A small model that answers yes/no questions on an image's attributes, trained from scratch.
Model: encoder norm rmsnorm, encoder patch size [4, 4], encoder width 128, fusion encoder width 256, fusion encoder norm layernorm.
Training: normuon at rate 0.0024, 3700 steps, batches of 64.
Data: trained on aerial photos of the United States (SatlasPretrain), 203450 training examples, 1.2 epochs.
Rows from block 3 of the fusion encoder of a small model that answers yes/no questions on an image's attributes, named by matrix and row number. Rows with one number belong to one neuron. Each number is 128 + 24 x the weight over its row's rms, rounded and kept within 0 to 255. All counts start at 0.
After each neuron's rows are labels from the 100 texts, of 14976, where the neuron reaches its highest value: "fires on" is the input token at the peak. Only what is clearly more common there than usual is listed. The data: aerial photos of the United States (SatlasPretrain).
# fc1: MLP up (fusion_encoder.blocks.3.mlp.fc1.weight, 1536x256), inputs 0-51
# fc2: MLP down (fusion_encoder.blocks.3.mlp.fc2.weight, 256x1536, transposed), outputs 0-51

fc1.532 [156 124  96 123 145 128 172 128 254 131 140 128 130 134 146 143 192 143 117 123 166 124 118 121 135 149 121 117 142 115 128 125 154 113 124 121 125  75 123 128 124  44 135 127 124 123 127 111 133 130 169 138]
fc2.532 [117 126 129 125 124 148 121 109 105 127 107 211 128 127 128 126 123 139 139 128 131 106  87 125 136 128 130  87 121 127 130 127 138 127 103 127 102 113  85 129 129 125 126  82 123 129 129  96 136 116 227 112]
fires on: "river"

fc1.708 [124 139 129 135 100 176 115 144 125 127 124 109  98 128 133 128 117 142 127 133 123 140 125 129 109 141 124 120 129 129 122 134 128 136 124 175 127 130 144 185 128 122 175 136 128 189 125 175 140  88 124 128]
fc2.708 [131  78 146 102 121 120 130 145 135 166 103 114 112  86 138 119 127  90 132 133 131 113 168 135 116 102 132  97 140 102 158 140 131 118 116 128 102 170 142 124 166  81 119  59 133  97 119 110 143 141 158 138]
fires on: "road"

fc1.487 [123 118 128 114 135 133 144 138 168 129 133  96 131 123 191 134 124 129 141 139 114 105 151 125 152 135 149 145 127 120 141 154 141 127 126 130 127 133 136 131 127 110  93 128 120 116 133 138 131 121 127 125]
fc2.487 [128 128 181 131 142 112 101 106 120 122 151 141  99  98 145 146 132 150 109 102 131 135 153 136 128 125 128 135 137 130  72 138 158 126 129 137 167 124  98  97 127 127 121 127 125 127  99 131 135  99 127 132]
fires on: "crop field"; "railway"

fc1.762 [ 83 128 141 127 132 126 105 125 176 122 129 100 115 138 109  90 140  70 106 121 134 126 126 116  51 168 134 136 141 152 150 102 153 116 123 149 130 139 106 126 101  82 138 136 172  90 131 138 133 126 116 108]
fc2.762 [178 112 116 129 135 154 122 127 111 134 134 160 126 173 141 130 154 145 109  89  95 122  99 152 130 136 108 133 138 136 145 137 121 118 134 129 146 186 143 125 120 137 108 135 119  88 118 147 123 129 134 127]
fires on: "river"

fc1.167 [137 114 125 128 177 131 123 129  72  92 124 115 128 101 133 115 137 112 165  22 129 133 200 130 129 128  90 120 132 127 134 146 131 123 163 181 159  82  90 116 126 154 167 107 132 124 136 129 128 105 146 127]
fc2.167 [116 112 126 206 137 119 128 135 195 151 128 131 117 119 138 143 109 142 113 138 116 119 107 188 108 102 152 134 107 152 126 110 145 123 135 145 121 137 129 126 128 110 139 119 123 146 129 122 153 110 106 121]
fires on: "road"

fc1.141 [158  89 130 144 104 126  98 102 139 130 134 150 126 106 134  99 118 134 108 133 120 123 141 174 126 143 128 173 117 124 136 135 111 151 143 155 127 138 146 127  17 156 101  98 126 125 127 130 140 117  96  93]
fc2.141 [133 127 119 177 128  57 166 131 132 151 192 140 127 127 120 125  57 122 117 124 136 129 105 135 150 127 124 228 115 116 110 122 129 117 151 128 110 109 139 129 127 125 106  87 188  85 129 113 147 128 180 121]
fires on: "park"

fc1.736 [ 92 136 109 110 157 118 110 106 181 166 114 128 124 120 123 102 131 130 139 132 137 131 115 130 123 131 159 131  69 119 121 158 142 124 122 125 148 126 113 145 104 130 132 136 114 148 127 130 136 126 125 149]
fc2.736 [135 109 137 115 126  96 101 129 106 142 132 167 133 128 141 136 135 102 116 156 120 135 122 130 167 107 160 133 136 140 136 125 128  99 137 162 137 120 106 144 156  84  82 146 136 133 106 115 146 130 125 184]
fires on: "river"

fc1.551 [153 177 146 128 137 146  96 153 121 129 131  90 131 132 114 129 105 124 161 117 116 114 151 168 131  79 105 101 126  99 137 150 130 126 195 134 126 141 125 130 122 156 124 111 123 128  84 134 114 139 148 128]
fc2.551 [ 72  89 139 128 115 119 170 116 126 131 104 129  96  85  71 128 115 127 127 119 130 128 157 126 132 132 130  27 136 120 126 162 128 128 129 134 122 127 130 129 158 128  85 114 129 130 145 130 128 125 136 130]
fires on: "building"

fc1.418 [126 122 130 130 116 159 168 125 140 129 148 117  70 119 127  94 171 128 114 141 128 111 128  93 111  76 168 112 120 102 128 104 135 170 182 169 152 140 135 129 132 124 126 145 145  82 124  66 129 131  98 139]
fc2.418 [107 162 139 142 128  92 123 120 127 141 126 180 126 106 148 113  84  97 106 129 145 127 145 159 173 142 127 124 134 185  93 126 108  85 104 148  56 154 143 127 132 139 149 129 121 114 126 101 116 128 149 126]
fires on: "parking lot"

fc1.98 [149 128 147 130 159  77 129 123 129  45 173 128 136 155 122 108 123 128 120  94 127 112 124 120 128 124 115 126 137 125 117 111 132 173 144 120 124 124 114 124 122 177 115 114 132 138 149  72 124 131  74 130]
fc2.98 [181 127 108 147 118 165  97 124 158 149 118 120 135 152  96 112 122 138 128 124 115 127 135 120 138  93 150 129 114 112 131 113 113 117 125 119 147 105  83  83 108 127 174 111 141 199 143 144 107  79 119 154]
fires on: "building"; "parking lot"

fc1.443 [142 129 128 124 136  85 149 141 153 127  36 128 124 137 149 110 127 132 121 102 132  79 108 103 174 159 177 102 110 131 179 130  87 126 120 116 126 146 158 128 115 127 139 132 142 128 131 132 149 157 135 137]
fc2.443 [132 100 142 111 123 128 111 119 132  91 157 129 161 129 117  97 113 146 136 101 138 107 138 153 120 108  71 110 179 103 110 156 171 161 144 113 142  70 112 161 143 135  80 119 138 128  72  67 102 119 132 125]
fires on: "crop field"; "park"

fc1.421 [154 148 130  91 132 127  76 120 130 112 133 127 127 183 113 125 118 137 117 127 128 130 175  82 143 134 131 131 133 147 126 129 134 142 119 123 109 117 125 104 133 118 122 145 112 130 129 136 124 127  69 127]
fc2.421 [109 127 128 120 188 115 165 167 121 122  78 106 132 120 141 158 141 127  63 123 108 138  72 164 138 126 103 125 160  79 147 130 116 145 136 137  83 115 117 112 119 138 110 112 169 117 144 134 130 152 167  87]
fires on: "parking lot"

fc1.300 [ 94  19 139 114 119 150 140 128 119 140 123  70 112 119 122 130 129 112 119 129 140 119 129 129 124 170 125 118  92 109 128 132 133 136 148 171 133 120 147 128 136  39 121 128 144 129 144 178 153 128 101 126]
fc2.300 [119 168 116 130 102 133 155 143 134 153 104 128 155 140 128 130  52 119 113 166 150 161 125 145 135 107 110 113 133  86 128 142 108 134  67 126 138 124 121 109 115 189 111 128 132 128 110 128 140 100 132 129]
fires on: "river"

fc1.677 [100 129 129 134 164 169 151 122 131  66 154 128 120 102 128 138 199 129 138 149 131 133 107 127 131 115 126  70 105 141 109 156 141 164 137 110 135 133 123 141 130 113 158 116 106 132  81 119 156 130 101 153]
fc2.677 [119 128 156 128 128 128 113 122  81 125 121 129 128 148 150 104 106 137 128 156 120 113 134 130 137  33 124 128 124 128 116 133 124  99 128 128 128 134 126 112 128 171 110 104 109 101 133 128 128 168 153 137]
fires on: "parking lot"; "railway"

fc1.539 [129 126 125 128 131 124 135 126 126  70 128 133 123 132 128 130 158 128 130 101 206 123 123  97 134  82 137 135 122 128 132  70 133 138 124 189 131 122 125 128 126 132  39 125 131 166 128 131 137 106 128 118]
fc2.539 [182 128 128 128 128 128 128 128 128 128 128 128 128 128 128 128 128 128 128 128 128 128 128 128 128 128 128 149 136 126 128 128 128 128 152 128 128 128 128 109 128 128 128 128 128 207 142 222 128 128 115 128]
fires on: "building"

fc1.761 [ 93 120 127 124 132 139 118 130 133 105 143 135 134 196 114 167 128  98  92  77 131 101 128 158 124 130 148 119 143 128 138  94 134 123  96 128 124 168 147 129 133 125 102 140 114 167 122 113 166 127 147 137]
fc2.761 [131 153 123 134 128 139  90 137  97 123 174 134 145 129 125 131 118 148 107 133 132 121 181 117 132 127 156 136 124 137 114 134 103 136 109  76 160 140 111  86 137 133  97 137 129 120 122  97 110 194 126 129]
fires on: "parking lot"; "building"

fc1.237 [205 129 118 139 116 148 128 121 145 138  79 132 127 126  84 120 120 113 125 129 132 114 180 130  90 117 123 145 138 108 124 116 129 127 106 139  90 126 102 137 123 135 147 124 125 157 145 121 102 127 135 133]
fc2.237 [141 123 130 129 104  96 117 146 128 128 116 123 167 145 113 128 142  96 124 132 137 149 128 137 128 137 128 110 128 128 111 120 127 155 189 120 135 132 127 106 112 128 128 195 127 137 116 136 180 128 118 123]
fires on: "parking lot"

fc1.655 [ 59 130 130  92 129 119 118 101 124  96 137 147 160  57 146 126 106 127 132 122 125  92 127 139 117 144 168 128 114 114 128 136 152 136 126 192 109 134 120 108 126 129 117 126  91  88 122 175 103 148 164 125]
fc2.655 [128 130 128 128 146 118 128 141 127  56 128 132 123 192 128 122 132 128 153 141 111 128 104  74 128 123 111 128 128 137 131 132 128 127  86 128 135 116 124 122  86 132 128 152 128 128 187 128 120  54 128 145]
fires on: "road"

fc1.243 [128 135 143 132 149 217 111 148 132 121 100  63  71 158  84 100 122 141 121 154 160 180 127 119 128 128 156 134 132 130 142 134 120 105 124 115 119 114 124 113  62 117 130 113 139 130 105 135 129 128  92 127]
fc2.243 [108 140 120 149 149 122 159  97 136 131 133 187 169  71 115 151 121  92 127 112 111 106 160 148 141 105 164 115  83 129 132 112 159 128 165 158 156 179 122 129 155 125 121  97 160 138 191 113  93 161 154 156]
fires on: "road"

fc1.379 [127 125 128 142 128 121 130 123 226 149 114 120 122 119 139 109 109 122 117 107 128 108 132 114  98 154 165 122 138 157 134 134 127 136 109 151 139 125 135 137 125 180  92 120 139 130 122 117 121 145 167  82]
fc2.379 [161 106 126 128 144 179 128 145  80  93 126 143 127 150 131 135 138 106 131 125 103 159 126 188 149 152 152 129  71  91 158  95 126 158 110 125 149 136 102 127  85  96 150 158 133  77 126 135 108 149  89 139]
fires on: "river"

fc1.341 [202 177 130 135 122 142 135 134 134 152 122 128 118 143 121 190 101 123 124  97 121 127  80 128 150 119 129 126 130 140 142 110 128  96  98 126 131 159 126 121 126 136 122 130  81 165 128 126 145  72  90 128]
fc2.341 [121 107 118 111 105 134  93 129 129 149 128 126  52 165  55 120 121 130 140 132 126 110 127 100 123 131 128 129 181 125 165 157 142 192 126 126 130  97 140 167 130 131 128 135 146 151 123 137 160 128 154 138]
fires on: "building"

fc1.259 [124  98 130  86 114 114 153 120 107 123 123 127 160 131 104  86 139 119 127 150 127 119 135 125 110 155 124 143  95 121 126 135 133 131 117 129 143  95 113 128 132 101 124 123 126 149 128 106 123 125 114 126]
fc2.259 [129 117  93 140 117 149 117  83 184 139 117 100 129 181  92 108 108 141 168 128  95 134 148 127  78 128 122  92 159 118 128 120 138 102 115 121 135 119 115 124 170 127 125 103  89 120 164 128 127 101 203 160]
fires on: "crop field"

fc1.749 [179 130 137 149 112 107 128 128 147 128 127 112 140 134 140 119 120 129 115 137 107  78 175 138 117  95 103 137 130 105 110 137 123 116 138 128 128 156 115 151 106 158 118  86 118 142 126 149 127 129 128 127]
fc2.749 [118  99 149 114 109 152 128 129 130  93 146 136 166 159  89 125 128 145 123 124 144  79 115 114  94 132  89 137 117  80 133 142 132 113 151 133 126 108 164 129 134 170 125 110 124 160 131 144 129  51 136 118]
fires on: "park"; "railway"

fc1.114 [127 151 129 121 108 134 125 134 148  92 141 134 136  86 126 114 125 130 156 136 125 123 128 123 134 103 117  84 125 130 142 149 134 151 111 152 128 134 135 149 133 145 121 191 122 163 127 146 135 137 146 123]
fc2.114 [171 149 137 127 129 128 128 128  87 115 124 143 128 161 139 112 166 168 146 151 120 106 160 128 131 116 122 106 136 134 128 126 125 114 130  87 238 114 127 119  98 132 127 143 124 101 133 128  97 128  96 127]
fires on: "building"

fc1.154 [126 131 122 132 136 158 116 123 129 116 119 151 141 120 135 128 113 119 130 142  92  94 121 135 158 126 151 139 147 128 101 151 120 135 108 179 110 134 118 144 144 143 124 113 122  99 128  83 131 105 141 122]
fc2.154 [142 115 171 154 122 118 145 143 115 109 137 102 114  82 103 144 154  98 111 128 119 104  88 133 114 133  97  65 124 127 143 131 125 158 153 115 126 130 116 149  99 107 144 131 160 115 127 166  75 132 108 127]
fires on: "parking lot"