Rows from block 3 of the image encoder of a small model that answers yes/no questions on an image's attributes, named by matrix and row number. Rows with one number belong to one neuron. Each number is 128 + 24 x the weight over its row's rms, rounded and kept within 0 to 255. All counts start at 0. After the name is the row's rms in percent of the matrix's.
After each neuron's rows are labels from the 100 images, of 14976, where the neuron reaches its largest size: "lies over" is the class under the peak. Only what is clearly more common there than usual is listed. The data: aerial photos of the United States (SatlasPretrain). In brackets: how many of the 100, against the usual share in percent.
# u: gMLP up (value half) (encoder.blocks.3.mixer.u.weight, 256x128), inputs 0-127
# v: gMLP up (gate half) (encoder.blocks.3.mixer.v.weight, 256x128), inputs 0-127
# out: gMLP down (encoder.blocks.3.mixer.out.weight, 128x256, transposed), outputs 0-127

u.215 105 [128  90 127 136 173 140 176 129 126 136 150 114 129 228 127  93  91 128 141 128 130 166 126 131 105 128 130 128 136 131 128 121 128 128 128 131 128  90 181 128 160 124 128 128 159 130 129  88 128  94 127 138  91 115 178 128 128 181 128 106 113 110 128 128 141 128 131 134 128 151 117 108 126 127 127 127 151 128 128 129 134 117 133 128 136 159 123 165 115 103 127 128 111 127 135 130 151 152  66 126 121 131 107 155 124 130 124 124 174 253 133  91 133 127 131 125 143 163 114 138 126 113 122 161 103 114 129 145]
v.215 135 [139 135 133 104 115 118 137 119 139 138 158 127 108  70 138 106 128 123 103 125 133 137  64 125 132 128 130 121 125 127 140 131 125 131 136 128 127 126 124 141 127 109 160 131 140 137 122 113 126 128 131 129 131 125 145 128 128  42 115  39 122 177 128 129 185 130 132 122 130 128 194 147 165 102 110 130 109 128 116 132 140 124 129 128 158 128 124 121 133  89 160 138 127 130 104 190 127 126 118 135 145 130   7 129 129 127 128 111 127 171 142 128 126 125  93 178 124 130 129 128 124 134 129 107 151 135 119 139]
out.215 195 [107 126 147 128 133 150 129 106 137 143 123 128 154 148 137 109 126 137 131  94 131 116 130 126 143 147 133 137 122 174 126 139 115 135 128 124 125 166 222 110 123 123 133 146 130 107 123 129 152 109 128  99 116 136 120  65 128 137 132 166 114 127 117 129 118 128 130  85 131 129 117 161 149 137 142 117 124 124 195 113 149 128 141 116  96 132 135 137 142 161 174 128 118 125 138 121 128 133 170 139 110 118 127 128 129 132 145 143 142   0  95  94 128 129 149 147 100  74 128 118 134 123 120 150 140  90 133  97]
lies over: crop field (27 vs 7.2)

u.78 087 [128 128 128  58 123 125 123  80 134 133 129 128  87 126 115 126 204 120 128 118 131 221 122 133 139 138 125 182 130 127 127 155 127 128 144 112 128 122 133 128 144 127 128 128 131 128 214 126 129 163 132 128  70 126 126 122 131 129 126 132 128 128 164 124 123  94 125 127 128 126 128 146 168 122 130 128 188 128 129 131 136 124 123 117 111 135 136 158 122 145 128 125 128 125 128 139 126 202 131 127  60 124 134  95 131 146 148 113 126 160 124  76 127 131 113 124 180 165 128 134 126 176 129 128 125 128 141 137]
v.78 101 [125 105 115 190 128 131 128 136 127 143 137 134 153 108 126 137 142 123 130 133 132 125 131 126 127 125 135 128 131 163 127 126 130 132 127 139 153 128 115 113  80 136 128 121 105 120 128 126 125 208 126 128 108 126 172 151 129 129 116 151 128 109 129 128 132 128 127 122 123 120 131 123 117 124 115 131  25 136 149 150 131 107 127 138 201 127 128 128 140 167  50 142 131 132 132  67 139 113 129 126 125 144 112  81 132  39 128 128 103 116 129 129 116 121 119  82 115  83 128 122 174 101 128 150 137  81 128 138]
out.78 012 [125 128 120 148 129 129  20 207 128 124 130  95 127 132 157 133 111 120 174  82 145 125 130 128 128 164 130 126 233 129 128 130  34 128 131 123 104 114 117 149 128 125 129 128 124 134 140 129 118 138 128 127 142  97 128 133 123 125 123 104 126 123 128 123 126 128 170 125 135 111 129 120 123 100 128 128 106  82 128 146 126 128 153 128 120 132 127 143 138 115 136  83 126 143 118 104 140 125 128 127 125 134 134  70 135 163 136 128 126 120 126 151 137 137 135 129  71  94  95 126  85 126 128 147 127 124 120 128]
lies over: building (30 vs 4.5)

u.40 074 [128 146 131 110 127 135 127 138 139 154 132 164   0 156 128 126 131 127 166 129 141  46 156 112 102 133 139 146 102 139 124 113 126 128 170 126 134 133 128 129 151 182 129 135 141 145 117 123 128 134 121 133 128 126 126 151 111 152 128 135 129 135 128 129 127 114 130  62 129 128 129 107 137 135 129 128 123 128 127 144  59 124 143 128 148 131 124 101 114 171  83 130 131 128 153 137 131 222 137 103 117 111 136 127 131 148 138 129 115 128 127 125 129 116 127  86 167 143 128 110 153 114 156 141 146 133 120 142]
v.40 127 [127 141 128 138 116 125 128 128 101 155  89 131 142 157 150 139 131 129 126 226 132 129 115 128 224 127 127  91  81 122 121  96 127 128 129 126 129  87 124 130 128 127 124 130 130 133 129 140 129 153 126 137 136 130 142 162 136 123 132 165 128 116 127 129 101 187 137  63 110 133 113 128 128 123 128 124 133 128 185 126 126 144 131 128 128 139 130 128 120 111 122 125 123 127 128 126 132 102 134 128 119 129 125  90 128 116 122 122  42 120 141 128  96  88 125 141 131 118 124 130 105 131 126  98 235 138 125 128]
out.40 021 [127 118 123 131 129 150 120 153 120 118 151  58 154 127 128 128 128 121 134 128 215 172 110 103 128 101 128 128 151 128 133 127  78 173  60 129 131 118 128 137 125 137 126  32  75  94 127 118 132 128 119 165 128 126  98 130 154 128 123 128 136 134 125 125 128 127 173 174 129 102 136 114 133 120 124 123 127 127 147 128 127  30 145 147 125  82 130  89 134 126 127 109 155 121 139 113 111 128 128 127 127 123 141 131 115 127 141 128 140 129 132 125 126 128 128 119  52 113 128 110 128 129 128 128 123 133 132 130]
lies over: crop field (35 vs 7.2)

u.187 103 [128 140 124 133 123 143 113 130 204 119 131 139 127 134 127 118 108 148 126 121 145 127 127 116 123 128 129  97  93 136 126 121 128 128 105  82 134 158  85 128  79 203 144 116 128 119 117 116 128 122 128 121 102 123 124 174 120 127 128 154 146 167 129 128 123 145 133 170 128 128 132 132 131 140 154 108  46 128 131 134 174 128 133 128 133 148 132 110 127 130 129 128 107 129 128 183 120 110  57 128  57 128  93 129 127 169 129 127 120 123 128 120 136 128 125 136 171 217 128 145 129 143 140 114 121 130 115 179]
v.187 115 [112 127 124 119 183 125 142 141 127 155 124 128 144 125 130 128  87 139 132 128 127 149 153  35  53 122 128 138 136 131 128 112 150 128 129 141 143 125 228 126 192 125 123 122 131 133 122 114 128 129 128 209 148 126 183 111 136 130 126 131 100 111 109 128 100 128 107 101 120 115 115 107 132 120 133 133 193 128 128 128 158 130 118 133  97 122 128 145 126 112 119 126 125 127 135 132 136 155 159 129 175 128 143 128 117 107 128 130 127 146 132  99 126 151 162 174 133 102 129 131 127 153 115 180 110 146 132 114]
out.187 198 [112 126 124  98 131 128 128 129 157 125 127 123 131 164 117 117 145 128 128 100 130 112 121 188 215 120 127 115 128 155 127 128 128 128 141 152 131 126   0 117 124 173 130 118 148 126 115 130 142 115 120 115 210 110 119 133 127 152 136 133 141 129 128 132 161 141 115 176 130 126 143 129  89 125 125 155  45 131 124 134 135 120 120 125  96 129 126 134 106 128 120 128 116 125 129 131 129 103  76 128 116 151 129 152 128 168 133 128 119 153 127 116 122 128 125  92 139 146 129 138 156 136 129 158 129 115 127 149]
lies over: building (31 vs 4.5)

u.143 107 [130 128 130  83  97 128 135 130 135 135 137 130 124 129 127 121 135 129 162 132 129 124 118 132 109 123 126 114 138 125 128 127 128 128 125 108 103 108 129 130  86 110 165 130 131 129 137 119 127 126 147 102 127 123 128 123 121 117 129  81 131 133 128 128 144 141 140   0 141 128 120 124 135 128 128 123 127 126 136 118 132 125 128 123 255 128 128 127 134 141 155 128  67 128 123 132 120 125 169 129 125 127 156 124 125 123 128 128 128 117 126 128 134 130 118 217 134 129 111 140 117 171 132 153 126 133  93 108]
v.143 160 [140 139 128 129 119 130 123 104 127 135 130 126 131  62 128 150 157 122 115 149 128 125 127  82 178 127 130 105  98 133 126 146 129 127 127 128 114 130 135 128  58  95 132 112 114 123 130 117 127 152 128 130 137 121 119 130 122 121 104  37 164 156 128 132 129 126 135  95 149 137 137 132 130 128  98 121 127 128 126 128 135 121 131 129 220 144 126 128 130 151 142 134 132 125 120 147 130 125 138 132 124 129  61 127 128 127 126 123 154 121 114  67 132 128 121 246 129  76 126 127 127  95 126 109 132 134 102 120]
out.143 188 [112 130 141 185 117 112 138 134 129 134 129 119 102  77 132 120  40 130 143 178 126 133 132 151 217 132  98 136 125 125 131 127 133  98 117 164 128 125 138 129 126 105 112 140 149 173 135 135 143 104 155 133 101 124 126 115 128 137 129  84 133  57 160 123 133 115 105 106 115  93 122 119 127 142 113 129 157 123 158 117 131 144 130 149 130 133 128 129 135 150 133 143 110 140 130 113 134 124 137 126 120 148 116  97 135 123 121 129 124 148 156 109 165 128 125 173 146 106 119 127 165 104 128 135 203 152 149 204]
lies over: crop field (44 vs 7.2)

u.132 134 [114 132 124 134 136 128 128 128 135 117 126 128 130   0 127  79 159 140 149 125 105 125 146  33 131 123 125 127 137 118 128 129 128 117 119 124 128 115 128 128 128 123 145 128 128 127 110 124 128 136 129 118 115 140 155 120 127 143 124 109 128 128 131 124 177 131 118 129 131 123 122 131 137 134 167 125 150 128  88 134  64 128 124 126 141 105 127 132 123  89 162 128 135 129 122 154 128 117 129 129  56 107 145 127 132 128 128 128 110 123 128 135 128 130 137 144 129 127 126 164 140 156  98 111 131 105 125 102]
v.132 137 [133 130 132 161 127  61 124 109 128 111 119 129  70  35 128 111 128 125 118  89 128 136  80 128 128 128 130 121 161 128 129 175 130 132 129 114 127 124 127 127 132 125 115 128 122 128 148 127 128 118 105 127 126 128 135  90  98 121 102  81 124  93 130 129 205 114 143  98 128 122 123 228 138 126 130 131 121  91 141 122 106 128 136 116 117 120 133 128 129 103 141 110 128 132 128 128 127 142 129 131 155 129 127 141 127 143 129 128 111 123 128 128  63 116 125 213 143 128 129  74 122 128 106 128 149  91 129 119]
out.132 125 [117 125 123 126 105  98 112  98 109  82 107 108 129 149  95 127  66 106 195 129 117 123 125 134 129 165 128 127 137 220 132 165 102 135 123 127  98 113 158 150 128 128  88 139 123 142 130 147 139 125 127 110 128 124 131 134 134 137  99 108 175 124 125 117 141  92 102 130 153 107 114 122 124  87 149 113 161 103 156 157 169 142  84 130  96 147 122 114 120 134 168 123 124 136  77 132 121 117 132 126 128 153 128 113 120 111 180 125 128 133  86 138 104 120 135 164  97 109 107 188  84 127 132 122 152 124 147 157]
lies over: crop field (60 vs 7.2)

u.89 108 [128 123 130 192 142 128 138 128 125 131 118 124 132 163  72 119 126 129 124 128 129 115 144 119 128 128 130 122 175 142 128 135 128 128 128 129 100 128  96 128 128 127 130 128 107 126 125 128 111 156 124 154 126 126 144 128 128 118 120  64 130 127 132 132 163 113 104  29 131 128 117 153 131 125 111 118 128 133 120 127 127 128 134 112 140 131 116 130 145 137 130 130 148 115 126 255 132 149 114 129 128 129 122 103 130 144 128 129 151 123 123 113  78 129 127 210 134 138 128 117 127 133  98  97 135 156 135 128]
v.89 138 [128 125 128 137 128 141 131 113 198 127 135 129 144 133 140 128 170 126 127 122 128 127 131  86 132 145 128 133 108 128 127 130 103 128 131 125 129 128 129 124 127 126 119 128 127 135 143 135 120 172 134 126 129 134 114 125 130 130 134   6 147 139 128 128  93 123 130   0 128 152 136 195 158 105 139 128 133 126  99 130 133 124 127 152 120 126 128 128 135 133 130 132 154 128 128 124 128 127 172 117  96 119 153 123 127  96 128 124 127  92 126 141 146 130 128 137  90 155 130 126 119 134 129 108 127 128 128 134]
out.89 158 [128 116 171 163 100 192 123 102 104 129 143 144 122 185 199  97 126 131  76 100 130 152 154 102 130 135 140 132 138 133 138 176 144 155 141 127  57 140 122 134 124 143 140 114 114 136 142 100 124 148 127 120 128 128 147  98  79 132 131  88 134 135 179 131 161 122 123  93  91  89 132 128 125 129 132 127 130 141 163 120 131 148 144 130 112 118 129 134 123  78 128 123 138 134 131  16 133 133 142 128 132 135 132 177 128  89 134 127 134 144 152 144 137 128 128 131 140 129 131 141 128 122 135 126 145 126 150 129]
lies over: crop field (62 vs 7.2)

u.226 092 [126 183 128 142 124 128 131 126 119 126 127 120 120 134 137 127   0 127 125 135 127 103 142 181 128 131 128 167 113 161 128 129 126 119 126 119 114 136 130 134 131 106 136 131 128 131 128 102 128 130 123 129 185 131 128 105 129 131 130 127 126 115 129 128 112 123 128 133 128 149 137 125 128 128 128 128 129 119 129 128 125 130 106 120 118 135 129 126 104 178 127 129 131 127 128  80 124 148 127 128 119 125 125  80  98 133 126 125 118 142 125 127 120 125 119 129 128 128 129 135 122 126   0 129 128 100 116 133]
v.226 064 [127 119 124 145 169 132 136 129 108 133 139 185 133  76 126 188 155 124 126 140 125 124 129 123 138 124 128 127  66 173 128 109 127 128 127 141 145 128  50 130 137 134 121 128  96 119 128 127 128 213 133 146 113 129 146 141 131 214 136 151 114 126  71 128 177 165 134 133 127  94 120 123  90 128 129 130 124 130 114 129 131  90 125 137  99 109 128 159 133 103 124 148 138 131 127 103 126 110 200 128 129 145 120 133 136 101  95 123 163 117 138 131 134 136 132 127  97  80 129 128 147 132 135 112 137 104 106 134]
out.226 016 [147 128 128 128 129  67 113 127 102 108 140 124 123 128 128 133 161 144 128 135 108 132 120 126 128 130 113 103 140 125 131 115 127 128 129 108  82 122 143 151 135 129 125 129 111 127 127  85 122 138 121 126 129 120 132 125 129 123 116 128 155 136 148 128 130 135 116 128 126 121 127 102 114 127 224 115  96 127 125 171 130 131 128 128 131 128 113 128 107 132 124 130 130 232 128 128  44 127 131 160 125 221 125 180 124 128 129 166 127 126 124 128 151 122 125 128 157 202 133 136 127 132 182 138 148 139 169 113]
lies over: building (28 vs 4.5)